config.toml
gain_aug_db = 6
hop_length = 640
input = "log_mel"
win_length = 400
mixing = "cutmix"
beta1 = 0.8
batch_size = 128
Rows from block 4, named by matrix and row number. Rows with one number belong to one channel. Each number is 128 + 24 x the weight over the matrix's rms, rounded and kept within 0 to 255. All counts start at 0. Numbers have three digits each.
# convs1: 3x3 conv (model.blocks.4.convs.1.weight, 96x96x3x3), inputs 36-47, a 3x3 kernel for each
# convs2: expand pointwise conv (model.blocks.4.convs.2.weight, 384x96x1x1, transposed), outputs 288-383
convs1.15:159141155127124123098111097103096088128132153125114127121120138151119156094097104125144141141128145116104126143136151138147101131120130119128129136128146089123101122142152156128176066095109115146111110106084151120138114102141137120120097080113132117131139155114097099097130129111104120144091096087123156155116131097143134142
convs2.15:150106143107116143109157114123124100121118130095131141124118109127128109121123096097117101121119158152137150158127101099128128140115120138121079129101131119153116097121105133094097104104136148114107120171131162127103090099113128115124113129148143149126130146140123125160155121131142132121
convs1.16:117108109129129113127131125149170152072109114146159164119173126120123145114136158124132073155138099129151095083111131129128139098149130119107106133133089158128102106086118134128127155126141111099103134090118109099132155172144148148135130144143112121092148147097116142093100124116126129126120138106063114132134111123095140133
convs2.16:189093128143126142144119101133094159146223095104121120125166145107115122141165159154161170139101139170182142116126140124123180138135182089128118144127145205117140107122143109127159167108138106113105128137110189134092154121103114152112094091165113139125105137121119131102118122139151205121
convs1.17:163140117094165120137111131093111075175133131109103147093132110124131096156116146077127155098122095156140109140136118108116153157132148081118171133141116157161134055127162137128133148128140101117090132127119131094110122133089152107108099132145119110079140121110150140151111083132127097118128131107163153146074147138172156151
convs2.17:110147074085095189109181118173119120069113091112102106123150065116128112105127111123109090113100124161101111128112120124131122124125119120113134100155078108130136092155077132076104079133125082120102117154123124137137103110139164195112122144120107124100114139139135145148113162135094126142
convs1.18:131104114115144125139168122133178138130083127100116106127159155093124158139095126107133124127137129144184154111128077093135130132151156121127171161136168145156138128135182111134123123153129151133155110097122155099124100115116089154091141141174138113112100135131142202151166117193159126117117137141128120087099136123147137155
convs2.18:136159116154115108083153101146122122087089124124094133160106145113142150141107105083154128079101097137112071125132077140177110126101156186132119108130110135099160154102143162141123125125164120120130089140123096099104143135118180154124127143118141125164089151177157171139130153158064134093
convs1.19:060093079110086159121144184123101099123128130130150136156151115119134093156119088113129160127147152131128167135133118110133117133134133124156137111143128149160160127146103084146120150152169135107134140144077140090070188120096093102115141142140105106119132116145141147185148112134129123094137115134142125143112131111142097110
convs2.19:147151173108156123121101167140182149129134080081144089096174098119164110135158122121157109163120123134147154127125088148160135098106134128186155163143146138094155115134112127134132096183112144124144077117101107112115142098177171124118095182108127143143088124101076134081086131143154130165
convs1.20:147144154168136132121148106170177159098133126113134128104143127153131128120116142185225121166136126123136135114112075145130095128111115131135147137133147141127115153157173140137117155126119141118131122136144164152128128132136138163063121099137143191123198134163124145119120110133110161130157135120101109094149135114129131115
convs2.20:108178119139158072121100103124124128123113118138149149128105105123169160109116105146103208133115108146123120116123127154138098142138140138118131155135111115115151150116115126187150129115172134133121136101158121079109157142111114120133143101120128109156140135125134119074135128142120095121
convs1.21:094089109116111120136156196154126138125097144126130113133118116133143108148109131096142130134086096150152127112152095109102072144131160086115089100122117155149148133125119096127105153146171095113119101119107156108142128135113100128082176134145065111101104091062169180171116110146118154118098122156117160149097112109142104129
convs2.21:138152118127141145128117137158096134090154080116107110109142114100181126121111114120160118132111081135141088136133098173178154103117161147131155148154052118100106136130159129123129154116119105082077114095138113097094167116182173132122149136110129100138110158142137141131120152121105153121
convs1.22:111119117134127101146108145061099110145170137131165142120124129166156122136118132137141164131132153116101124143161134106115090145127139174150149122116164069127144123119118146124154063099115110135063106143087133151145109119137155125070147114124132170200129123088137109135158144115134135159112147114177135075109128101141125125
convs2.22:139091147162116084085091145090152133109140140147117138136112170120138140129079124106143098139194115127118141186121094125097122148167124103099127115057143129144100120119104102091102090102159160114129132123161173139147165129142150151132115180135106106129158142110132134095158093189194110157
convs1.23:155130154093122123128109082095131097127132112104150144105091117100141114112130145126149146110111144118092147156112130158105157150158099141143139108135134120136175152139130163150140143125141131151146166142129080077120135083069111148147126128120129119157139110118105110123138137124189121103137119113106103139153123139164127105
convs2.23:123123107137102152117130129178072164131118087147094138155098105131060117136159111118135106111106154157091122129148187143145129153135083083143078114095134107123116156132145140086140127149121090129123110114105132128132086155142140176120103142129127152163128108103104115115109065112134103123
convs1.24:088118121110112155113140107150157146166101098135108088138135144100117143110086096127131148144159156129171157087154131112133133092143127128165167143162144111135143150167167110130093111111121152132184121117113148099127064098126108136113114157132125141147106130174122157139146158176127144078112127164081119118116130146105154134
convs2.24:141180132137128094126153091121106160110112122103136160135099134121149162142111154091132136096132105147129140116098112139164099125150132129113098101137136126100165146124144135155153127128145139120151089139110107127096120121130125143165120117090172145151094108165178150110145114121134120100
convs1.25:104112075127097104136159153134133143126131112139145124131107132122170113126113122097094154128109139114097123115099138112083105149122127113125122124137153130125131135108108119124122159102118143120196108131146110114146112117114129165148121139094116139137094101138137109156127171141129116122134123135105110154122122115137120148
convs2.25:100149153099140122138111139100112214158132123129126134098140123157136094124126146136175103152145119123145156126136161147165114140153134079114095129121112147099136131076175146146189149115077110119114125100114122075111132145128097126160092113123120114118126168128115108115101079093111143117
convs1.26:136154191142129119112109120135121117104114112083135145054133079139127086136150154155142134171148141147188162092115107107093085143150110144148121191168150140156158154157156114139110146141161154163092125123099140111090119096132112138117144150153141167171186141124142175145183165166133135097155125124071095065108079130125134094
convs2.26:147127149158098129130104100129123132104140138149086124143119128108126135098140102108137167095094131166128158139130150100114160136139149129064111118128114146157122133133136125151150128112163146155133149118139117126103134135085106157130066098149109139132074157115115097127145140140136122123
convs1.27:065123113106123144114154128115097107146130136107096088165140183128156132103097096124136123110130155137135148143142152125124108172159168162167171119118117094090122132163173090109083096104156129097103109136148095111054146159187121101100103092143114105114129120145159157174131105127096107103109118132146166162108111141124103119
convs2.27:128117093089155091101112165102135143165094095125120101135158123097111136100121055103114126092107110127147120118129105133153089134125134160110152086156108118137134108104134136123129118126135119113136095111150143126115152143153122105124172125145116138116139147104170165089117173127101143164
convs1.28:163157118127141118107078108139122132167149162128134157128110093126146118144127159138130171124122114170132132160124105104127120158116133085066099125119112140177134118109145141149142143171161104136120144152144145148124151159155127137117104102137137105086097103097125093107123094133159155131154146116171145127096130123154122134
convs2.28:130132078106151154073108115150141129141091114112115109140133118154155105137093116126103127096122106123089117102132117119136140114082102127147122142138094100111100151166131149126109123131107109120145132135117095127136113108137136129090109133103096117154144134112089108129126160125130117105
convs1.29:145163139116123114090142133170172178118125116168161155121145116116127123131147130119137100128105131141156103138140111106118119101128111083104115129082084181132121137112131123118096173147127135149112170141130143127149105116123103136110150146159142173143117118135123145099138130131139123077194139178087112087132121130063088090
convs2.29:158107114147114126107104114112130141108138157125095141101138112113119106163136153109097129104114132130115139111137156098104101116109130132105075116128133114118116159134142160151141142147137105120144136119129135119099098121113106115124110088111115115127112118120112108113156121122138112131
convs1.30:141140169127130129128117161118145121114131094094119128117165094094103101097116091139116126125124141104115094165180158146124114113143096111139116119138135150171192134146098103129138126155148109146105140135121075094064150132097129114127113121092132139136148114143103091104100112120126129112171185191127149133145107114146137104
convs2.30:127089127108136093129094093116134138117140130111126117119136117094107111145115142105143113117148144142135119104126144138149120112104121102131097106105122137127110142113132102118118102196087124130141082144133120142138126125200156113093110168119134124102122117084122126093076121122132104155
convs1.31:141171176090101119110144137084084118114121107137143139135139097060158114131146148169149140152134138140155136146104116116167139078133120132122106128150139154138126109140133078129117153154143108107092085126133078094113133105111133148118132146136198144134124157180159171146061100099095120129091120123143125100105148128072125107
convs2.31:109134129130119118111136142157143146111123134147127099106096089091126140114120115138109141133097158169132111122085145151124125082131122145113139158125124121143099096168103076129099112112089142149126139095083138130132096119095120133141145134103172199094109143105103085102111169109115125167
convs1.32:112128137092127156086125112096091088155147160159148151112122117156131161151106139121141138108116101125092127154120135175136109132127152112132107132140126126117119118133130163148169115096114099155094099123085170148155080098127148112098129104140102111126109137125098094097124133121118126162120141114150134143160152091154153182
convs2.32:143102116124109158124152093104141117123117120128111135103159102129125079122153138115120106115149145138130127146120102112134141153114131124127122132126157120133104099134098134109119109110143116104077118185130150131131117131149108148148136152125136147143140147167092081151166150125127149141
convs1.33:118126137139171173121160110112129113115136157116130131119123155102131121127083115089111136106104095102052089141083136103119138113104104112118121125140128097053065134136127110128090103029056094128147087143120116161103155156156133131154097105141139140159157126155112101092122128138079110115076110091150130159067137123099151125
convs2.33:099124155083140135144107115099151138160119167107177151131142081162156120107112091143145086146191147146078131128139113137099099128159112109152098193108143080123093148108112129150146098126112204129152148128177134092164104101118121113102141113117109144133178135116095104146173134103116130160
convs1.34:118109114137139157123107090082093097121107139160192180113091143160120129162189183159145128142153156123087067083083108143121128111099075125096093153137148111134146128127123136115106149153114124136174089113129151166135126153153158131108127158148111117108142141192102080066120144115131130117098172151122112127133117106130127076
convs2.34:129136151130102114175108078122121126114099142091128112133180130165150141126125115175157150182140117160114090150134139154122136099151144096121109136113136137122122114110090101121099105139134182105126142129100144125138133134086118129161149136094137158089134167126113127132117133127118153147
convs1.35:186184200133150138139109122086110104151151134110121120147153153135166098130140128126111128127109109122125126196166186147143144140138130148174141120105090119109087146146152109121104116106126134143107097172139140156107157145129149101122127134132178139124140149145128125145130108110115094105142129097201191176103152112155134133
convs2.35:099141093114119119109114136172134097148095131142121119163152074073053152091111092078119107104079133151070127126133099127148103099059112099085134108110105091139093106130124118070089113113119117135107138132104106150100087124146146111077153105121094136104140154117094095112081141104121112126
convs1.36:089122142109108111146131104109119131102128129130147116086096171151145130139150127166124128118132107156096138101121133158093138180112098168119140152164113114143168155124164168126103165142130156135139137153137132156123043124117163168151137112121116128146112110126138091111133157112163159132086181128120119159138118124178157112
convs2.36:143125136112088131183121125104134138109121148175142135114160119169129097138153148176165101170153141121113148160109110165101087135138150109131142119162113113120136150116127145089109125118116101146107146090129139099128116202092093161149156119106140137091137121122130093146145088120120145092
convs1.37:145183109124126126157134124101126148126126123100122166144140151083147132127121159146124125150131105094130142174118131144149143139124151119120122110127102113149113097136149129116121078142146084127170097137165100114130159163149139081111091117088129139125159130103137179154031115148079137141086144110192124133117166147135135108
convs2.37:134154113152105162070130151110175136129117131119200137118089140160148132158139149148130122103128135113136170115101104154099160104125141114112148095154130133191141159163097093111125120081097131115121094128117125179132148092131101170093139164142123116109146123120119138128103161117125133099
convs1.38:076098089154134159145171150124099116114129126124130123078067085130144151104114131137166162150124127139098100099111113145134127101125113132159140129127128117084110105141125133120139153135160110079084126136092132192177124117127148135146093089092115122109185161138115116082146156137101087124166172171110107087142144119103132127
convs2.38:081095166138160081116078131150114120148135112137142113113141118157129129133105121155163166146143157119126146183120166169118114196127131124163150117133129117121103111139117123154170112126108153135152112147142111097138136111097144119118149150151122100112104123125179132115106100177198113132
convs1.39:157172172071163144122114125122080106144108144148093121105121135165134145130114129118172109116132110159093092150151151170162144135137125078148113129100115112112126090168146134109145129103125121141110106111135162113136109103109147128118097144122128161106111172149134099079107152124088110139138123107142143158116148130137168149
convs2.39:153110093138126143108155108127132083112134094138130135158133082129134133100081123115072100116140148123124117170118128102128132110078126103120100149095131120133156118137126123101097103107147129147127139171161168155134111118140146126126138108103134120129166166102125103135133126143116121120
convs1.40:143138129081113090168138171093119121122149130116139145145125131135141172133113118155108150164108105142135158169123136110120065142139116144145112132121101135115126159144121170117094139062089120161157126108117055098102159144159132121160134143113168115156106097101141149184075140154081109127086089093161147139138130117110127109
convs2.40:118097203121166093109123184129139123118136122090145100119094136067141116119177108080141153088134199126116123125119105101116099146132100143100115116079153142132125127119148140127166080142121141200158101148151155162100182103128113093101077139148110212130142114095140127117120121131108103120
convs1.41:117141085142138121151161143075094115137150154135140132121132123139124141140115134137134170134146141157091108165148134119127117145143128159177184120111143111107120120140134134115125100068097122152086077154106100132115153098137170128126128126123156139143115143115151133144146137140095120107095106108168158108095126116117110107
convs2.41:149099164120147086119096156116129151156139123131125139142119115099142144095118078087164122137161098155108130168135131130152100110150149120122148153041113134133111119092125126114119112092150134135139138113133165113103165114136154111119124158117093119141142168092123116097144102167162125151
convs1.42:132103118102099126105098116123109129127154124145139112123115087133134137166110128198142140132100137150117108160170115133115082136142130147162154150109163129094131153171124161107118132077126127145119112136112123100113149102096123128107121166130196159140122133127151098113145176157166157120118125165131173088137114119124101141
convs2.42:154083127111153106136092141114086157124138139147137148157106117148114163106126096113166113148151117125117137165164143120164116109145126106089137108048081122136103132112093132136075108142154113143175114099137162110110171163134146105131117174132144119140152118115134103083142067177153087194
convs1.43:096099103171148167128160124135158193102138146097107109140112125104140140057093100194171100153121127144122138142101082129137118153139112151143113139138114112120104124132113123121140127124105142083169079102131124143128146165161107125096107129111148145111158140158165139132074111128120140122105120119142087107128165128114147098
convs2.43:071153126166192111113112127143145121147132119116136116131075116131163157089132106170123157110129121117151103105121132169127097130127117132174144166154136113112132172136126075176160109154128174123130108142187113095140163119153116084164164133105169152159174094126144115102104146135126140133
convs1.44:144154121108156140126123124080107122119127113126160126139136143155131139117125106115123135120123145085088104152121136143128107104135104155133114133135143076093146141120096148143144102111125132133101149116090142118149104094128098141111149178102123116136106135134085080104113094108130132158118126139134129115153132116145142116
convs2.44:160113158148124136111126100151122133130147100134116148139151138134119114131168139124157129123174127119142153144096120147151147132137107162139103098131173144126103099163128130106089128166140131096152135161144155212098135125154160122132124143137119142140121141141098116131158126159146132126
convs1.45:107159146147147125125123161204222177114102098129134122147145110123120094107126103106124072153124119131128125111114098132144120117094091119110111128130120130130124104122118108126122145125109143148156130122147133142119112122102153147125110099129111161130139154155145142141119101129134155146141119132050079113105123129101110074
convs2.45:146109118129137134133095117145141123137165149100151125102125102101171133143136146138128143108145120124142131134110164157129092117132121144116091124158136141088142140129124158155145174136148123107137138153147110117108142121123138125128125113083113119119135155101119138095094138118155118117
convs1.46:078116087144123109152156131083122107077105123097155124087119121122139137093144142146113102140148139148131114109144102138128141153100098150131134150125132137111137104143097137121116149146099115100118123119083167194154081136125109132168092103104116108118108114107139124124127129119104124110099165147117135129138129130168140100
convs2.46:127117165113116109157139106102152137124130119176168128131157147150180120144155157174193128190172155145137153164144125177102127123147188126145188137172128138148133109114132146119155138128115100164083137134167125100136151168123101143156182156116160164055118178092116126130162129171153134142
convs1.47:072077108142111099113112127119138148096137125131134118098163128120138117147117113188094136139146126144142163072102090122146122157138134131087108153147174155108132123100124112134105150102102089128102093108123136113154097141143112156117178142161141097120166159138149163160143123143156127088134093097088130105113104099107129150
convs2.47:120177131134089128140158105139127133088096143121059132178135120151143114185102152132110094143121135180117088118127082131155125122115134139114117159135121124131131105104097120146129087112152160138106110127125129080140119132101145118141108149102153156135084134171138119145195167105100141120
convs1.48:104133088107140126105114115122147156077098118146159160127146149131147124126146131118120079142132099140145101111097104148148143120166114107112119114121134155130113089109106109137147142133127105106141119112140109096130120141145158157116130159127105123082144163121123149097101115086100130127110122101095106100131131122116123118
convs2.48:188113089139132141161109098140095185141163100103123127137168132126118117138169134166160145151113124171190145142122155122129167142125206114133145144152125213141150103150150144103139179148126099101119123142109191139103119131105103133135126106140161157124122158127123141091099159143149208128
convs1.49:124120121130148149114112153097112148099121123119101163145115135102113134134101104153126156149101124103136141162128136107134156120141102120118135094121120138144129115121165098117107116118130103143144109143111087091127155161150112110132136106125174132130169160141132151153067105136052100093111117128159140127084128135113137083
convs2.49:092119150133105155124137140111173113119109126091155107139127117096146121116136143117115129073137155184122123087144121131135135086122108152136110156109130109169112166126134090120141115130079163138183130121139161138152120105099085137144135134151153179109143113137117093127137154109148118121
convs1.50:178160154141140124082106080084104131106115120109093098091120112092112131079076096121119128123136156097095126120128137135167132155152160122134153156130153128106127143138148149143156110117161149111132123120117135124134128135143141143117117109118132124121158152150093069099155128128140126121155101142140171137118146138142153164
convs2.50:132120096110127145134138091103111138139119113117167187129100101187089117143133106154137099106131139141133164131140112118144107127108129149104100116103091128188140123105116118117100121161137145117095105179119109130146090109120108142121145104160092143122128141125107098138173131126082088084
convs1.51:074100103125099121153142138175156159152122110115115070165130144119114115081100084091118148124122124110138159138150135099107115084093112127145159114142138100131157147139159100121085107103099158123179107134136126119130097104123115127135095125126095096144096107139123130158146150171113152108095112141111120113109128144099110120
convs2.51:114161155140121112137120112135114150119147128103137141084132120105162130143122164123124114144140122153142146140107137171164074122147128129117091130161140129078162138107136144182166154117123149113110113147121089099081131130130139136161138129104146125137116146141160170115131119117153134134
convs1.52:099145168138148103136145177169202172141119120143121110130134098151138090164100115083118095149142106126125127121133099109130101125097105102116119153121122137144154093133133151157129162157144131156139147152168169153158102130081128135112105079102104165130122138101134136137130125126160171144139141144051064101077123121121096102
convs2.52:148117104133134120119113107175155121111156152111150126110111100104193148133117130121158127078146101112126122133123151148145102116122145153121112098163107128090132140120143176140128168113144105108137162128152129130105134137119147133125128123093101115124138151106118137121106134130157126122
convs1.53:070128112119139155095164147130111111142121140122117096168129147118123117088095129142152099131101147133111116144148127144127103152124156150191158118125117132115143135169154133130103129119132113089147083110166100128103166156155080115068077107138119114106114119154149140177112124175107109107105130145141162162103119149120117120
convs2.53:135132106107141083146114160066134118148135086140140119101152143120089133081153098140135124105108103135165101125141116125192101111146122178103145108167104131143146116093158131121148123136136115115125105117126115099111152145144139114144171124147128156121129163104144133085115142131135150143
convs1.54:092116098083144125184184189163135139110092077114124116176168163123077105106077108132140158153134136142134163151158120061097106143132165159153172201171197128128145125126117101104097148147160172160161101102097122126113138123102107097109136147142147146130130133147159131179132108151130123115110102099138153142084123111140127177
convs2.54:122160163127109103169132109141086123153122126102133101121091117127119115117088095117166118142102107130114099142130130186151108122156120127121116106111110111123129096074122133143136125119124141117103127111096123104107119144129169176138159162094133128107068119119158142114088121117111095150
convs1.55:135178159131110118135175169117106140081088106124116125129156168088136122104125137150134150128136116133161134163145140127146159141144100172157139134141127140113127141180146127135128157149152131132115120134119114136139119114085144129153117141120146129126096118117155173127138108101121106124095112112139135140152172151120152114
convs2.55:118159160168134116133121128133141112153125119181151126119086092115119147117125136156166135149120122102135130146106119187109158107107115121124152100116116137118099146175110106119121109104106114153100156118115153148080109144100131144133136138114136149118096130120104091126135139112157144125
convs1.56:148151165103111107131139131104123102131119105162171156122127116141144110166162140142153160115115118142145131110119105143132154110134105145138141131127125131108130138171157132134117146144119153119097146139102079085137092080069154157149156173157134130157105124139161178125135120112123100097093141132118118099155142147108129126
convs2.56:128139124144110112143080124132116118085134097172128125105094122108080119121130144137141115124122137149133108131103117128122134112121145100069103116129146147112111072199121105087112126124100084128141142089095151141080127167102124134156105140117175141119096181107120106099108104124141146163
convs1.57:147121168121124117121135137135129135107113126139119141084108074135102123133133127104125100104140099119119083156149138110120115085131063129121110099104079173166167118085106083101104186149168102128062135142122121112097128126148136127163126131132132121149157137131100125074142137121119120102188183200084107088101115132090098083
convs2.57:151080141153097116143062133117095140114151169123117140115146109116124112151115145118134093110159152146119143147113164107109143126098165141111131114145147111117075124127165170150145141157126126125134138137142142127124113106111118094137123128149111126067088151115143143141148143112156121165
convs1.58:110166188135084123120157140109104102094114113162168129122119102097151110119138104157150139115114137142162126139126135145132157120131117169154101134136107155105137148183132149132131164138149162122098139148108077117150104100092131166186134137127133135151100116142162183113141119094138126137122135142139130153147156143105137123
convs2.58:089130135161149114141119147090131102128133126205140144114126105130087121103160148149145120139129157137122129124096083157102143109105128118121142102138157126142106089192118084110097103121083104139122142107098128149094120173106104144143129123150155164116103155148104077113123107117150124119
convs1.59:162172151151127107091113131143169133127155133167169132123147090144151128167163148159144153145131122154145143114121106116135130145132153102103077145108112192174112154127139164150129168168143130151099175140131119149128138141121113133118116121121134141115111124101081111112137093106144137126172139092124119144129138133151114143
convs2.59:140113125112126165082106101126128134118120142129115115078154109128138084141111156099128143083101118125081127107144123102115124124117123119115083115147094099103094141152156169119125121112143088112159168089116112106125096137107115141100085092108110120101098140121096085113144111116114112091
convs1.60:110156153141125118088109124159127106146160141128119128160169144130161103106106110153155133148156146161147145143161148121148127164137140125129135112113110118154098148150145139142126137162162147160134119132153113133071134160144123113106138097109116128103132120128149126135079082101097101137110138085163192193097114123133114118
convs2.60:126133104099173120108112182123151145189108115113129109119141106107111094085131093094098111113083085120092104099115104133136106104082098139106179075131094119172099120126111105140114102132116100129126103132095125146095144130144132128100118099112086120136140148099113117072096139101101111163
convs1.61:080112096122131103128199166110076119140137087101118154143107136124137119129104111127125127090122146128128099130124123094126137134111106108147164077158142122153145128140133104143148105143129129099140140148171079089090148181147162099116128094121094115097116139115125166124125126155118139167140172169136114103126119159103091101
convs2.61:121105101162145114086137168126185107098112104131150113120141157110140130142115128119141098094139150133109136152135120135146147163121157187113130081122148124172141161116125135089134114133100091096181083150167107160143128095189163157115141171164116138103150125127197177153103166150121146140
convs1.62:152146143148140130121116111110103098135153149112131120113138149147141161098101101125150141143115149119112116147140146144153099146147154128118131129135158089122108135148142164146193068072112107142103088117111140109155109105146131121107130109118124121124137145099101124098148132101107126156123094087126160133118130113158143161
convs2.62:159096123134124134095160119137101102135123101107121129143109122111109110122131122082110091111117151121139135159143098094124130137090127114110080118104123122156115095126105131088088105111147119105104133184136160141087083102108139125123096119142139116150148136158128126163147115143155115114
convs1.63:138109120105126103117195129121168124139152110155095112112121122096156116107074121090112138059116154117124128102121132101110137128140128101117137098136169060059118131123117112136147132074158131098126102136088108110119108144162170134129154104089096118160076122119088123121123146143130130110114082134147118103124122135110137138
convs2.63:122130137110131154105120139146103161161136153119127159115131119123107090148135132121146100109161185127142176148144152135157114162165134123104089151115132141125126129100157121147183123104106114082121116108143100103109103099145125114127101111158133141166116136164141138149178098134106116120
convs1.64:130148135123156117132124136155149158092149109148140116166125111159144118130126119122127109146118114164128101115090091140146096135082139136120101153130163159120099121102089144141164175145115146148145130152175113165122123139105139103126128096092148149138166157136144087135110125114116162193139123131065100111131131088110101137
convs2.64:113104121141164118121122103117107147112147128128141068105132103174174123120156138145138151120159123095148109146115145129134087156136141113146119100117134153098125148122162157128120145141099135057160214118154138152155104157108137113099147097126068173106157135082106098102104111114111102130
convs1.65:115116155128114143117148159124120126067140148133123093104114121100122106102109121157115137120106117080120132133131136134124106111134142133120087104121125140143166149117062138114139127141153092137109124138108098115097155129121121138166122123107122115140136128121102112125136119057151149098183167187090137130155118099110121144
convs2.65:136094127140171088122104119120085091140120131141097111177148128130122125159119127111144115114164108106125094095164113140155105146098155095160133098133122128117111124149135115139138085158116085105124097147154083117145133158158134118127105138130153108129144101115138116108135120153156114132
convs1.66:163123118172128160136149150145143166125182140160131110161085120167124146125142119127120140142099138136110112159133144150143144104120139157144152141125140142131111135117132150112166152145150148169121134192164159208159136135146149102116115107105155107102145142125130109125147146107115149142153138120162125136141155133097133136
convs2.66:112106130154166124090079103151082122171129094162141109124112096120156169091096123159117117104129085120097125121198120159119114138106137084174141139113112118117086148155139111126118098094108122106149172105122101144120129084106117102082162093092097118126142157123113106090117075150162118138
convs1.67:136139126135142120124101083143110129107114149121100091094077134160135149127132144121155094127087124109114160083059087162142068158159162159133112109110147091105170143135106154098140110098165146124148134107082136122131104144136101134128155163119079147137174134122143130159170130096143119137121119159127116132169136081159162133
convs2.67:153132093131146134127124126133084126132121105120107123195122151138128128111163122142098145126124100092145139137155101105106096130152140146170123123166122125169145103162106091166101124168177134117134128134175111144145146138138123066136124125124144128162139101180099131063143129102121114133
convs1.68:168163148093101094104103129119123131103136105133113126073125093120168101102099128101115088095132153069111120125147143128111130127140118091115109129144165099084097140145143129130156109087125123126135146137124097053119124135118114122106111131107118145125093127139063056112085111149144132137100089117130157137143119125113137114
convs2.68:093118127120121148122140120165112112121165164162180180107140114162121157109139154135160122125186160130101186161115122148164157115134122101118113108110116109114116122113152100122122133175104140083147107114143090136129145152153154153109119105188120172130139131118109141153169098150117078134
convs1.69:131136133093136115072096133110118097123111127138116147102118089132147108135142146146148095120121118129122146109119106161108059139156094128121094115128107096097137148147081173107079138114131111144098128147133136095107088117137123131068141172123109142136122130133089103151101125152129119102077114169113144123150121101131154057
convs2.69:158124089138131136148099145129103165110135136128183190132133141158117102122152122163132152145161134138143126116150135131128142131183109108110098126127167122146123116126155117135150148131175109124153123117156143158151163149149138151170125108164141126167150129111111108108166087137106109122
convs1.70:133144132124134118142190179079089102146150150142131133159175151138153127138117104138123151128109156139117153189183172151133123149156116146172173072118123096110112136157142100127113088094099099184124102143115074111091168160165150094127154129113132109133116109121143170182093120136098109079090113098206196181114139125108114114
convs2.70:146118166115145110092113178129180141148128127108138091123135105070135115116121113082132082123160142149095140158115126130134109090138134115119140132084132127144107106122132111107138091131115126150114105124163152150128172110153164108092129164123087151102148170075108118113126141143130135143
convs1.71:100124134116105112106134116082080133120123174145163141057077130101128160161132150167128097108108120120132136117097110127099101147113138127102087128160126152165151109125117145135123152139124126135092135144147141128162066121126119121122144125122112095109126104130142167133129146134149156122133144137135149139120107049144125162
convs2.71:121126119091113141134162111111148125076096125141112121174153102142152115139148139154120108147135127150112112110138083151125124133138123123134138148138119102135115096131109125081117093147108119119088106146124109121145115152150127160144127151088128142126126124162091106152159154114114119142
convs1.72:133143109069114109130169161102102125140136121147149123099122100159129121094133129120154143117128125105164068140131119108133117065091093143143129120127141122138109126118126116147127107137109128117046146146073188146140106094098121137106123132105145156117092121104118184100143084107124137136156131116120111092122135117104126132
convs2.72:147125113183130125092111117128147124101163115156109101110143142144161155150142133130169146141148098160152156200119114135116184123150212124113131152122181158102094086178138094109078121108118173085092156135128121152095153119132132124112122128138073118138114166079112073117114110213201115139
convs1.73:149125094119122152159134113098074074158127128164154180094099134115157141146150192139147172123136099132080062084098106133129141149142095094088092151159108105110123147144155147143095159110148137156129101115095092098129130149158115129111137167160087091106132131137156134095114149120152140101092124158128134139150133134141153083
convs2.73:112121152142075171155103114155130121122117112108119117121180093129124119116131138158130104168108094158112089139144118140119152125134119076142136172140121122146105099160085079101110077124116108119097132105109142131132119104115148158161128144098150108136123159144119107141117131116129134152
convs1.74:124146131157139127109130134122133134141115146174134160084120116103117132160123134154148137121121109132152121095111076122131105141135129101092109130113112148143133121119147121102096160161125099124099112102134151146154100127131070136095187171173118131123128126116131153133142112156115112110174163169126138106136142137112112108
convs2.74:127137101187102127116142131125116106050115123131040120131130130105113097139109141101101123107111093160125076097144097111132117122085155160112098109126093096138108117136152150116104123124131123095124116092106105111070125123128122135116112098144147114149070123158152130153154159116109144099
convs1.75:117139117140116080109118138125123135153116135169127162099132071145141145179135122157142136128130107122142129119156079132144132153151136118087080109145110138136124150111122121152115153149125062101092144125141128101148140163128115123112156133117124128130112091085101103123153078138110147126132140136120145092146145157121131096
convs2.75:147067109155092170121107144122136145097136144137110102095170143104111065133104169120114120087106120143127120148167148113134145118115119100119116138139093123144112131152172154111133129116130101115167135113126137110121130117138116118103093109138118115135112122114126096133149128131131163066
convs1.76:128084069142171127145125111118134117105134139145131167120130133121150128107114137088129137136143132113067083133097137169102136134118116127140124128144141106108121127107115151130146122111133122142161114129152143169160145146140132122146102105123104123107163169112122081093127134134140124116124128112115096126149127124151157130
convs2.76:076086137100122143128120113143121138156145107092118139132134073125120108092144112150147087154128147137107099147154155136120144154143104094205077168099130125116090148123118129139161133152096154151124149130158148118154105108140144144123126122132119118130153151131105100131138081114112122124
convs1.77:148114162133161149144136180093118089081146095089105103104117142113155086121105084132137165116095110108103123153142178100137166078122134106114151110120153150130141097120164093121161129124145088108119094108162071088092155153133139139156104082099196148159124151138102132145075102124078084152146128159102135158088133138091105139
convs2.77:104128137124115138108125129146124115138110145133142116121116110101128151125125122083139083093130154179073088134118140130172113146128135101145106143098124092144111153094131126115145090179094138077163133136150104111149078144160151162095117107123120132103128103105113116129114156127131082133
convs1.78:138122148083109093100118128110127086121106107127126140115122113114142148127119123112139129120146139105149100156125114146117104129165097125133119111154147101145172138142107139135124116155150108148110167141092138090075166138131122109132150174113107133116107130115084128091096127115158119097105122145114121135158126105154130076
convs2.78:145129110147127106138108152180115126098173097112140136122140143126113127143161155123159142119145147150151146148128164152164172124135125126134106119121134139133109128172099076109109163157121116079115124105110146152126150120178176135114122159111139124151132134069120136102122130125150130140
convs1.79:155169151136145146158151153155150156104132147139140128155133119128126101121160138156159093141140139169162113156139100152128113139129118141170110128130101112117071165170140137133121156142097138125104167139161109141118127115112143126096152147141142127084138141148170133112118115113150144177138102093133120121163135135124150141
convs2.79:131123099184140105138121123198104077131177112147125115122101118109144155098085107136131156121115060146124088142139117171130140106127102120097129105107086127146083114150161109106116147085135108131107184112127143166092136134111154137104159102129087118113137129112096114081073127106146121113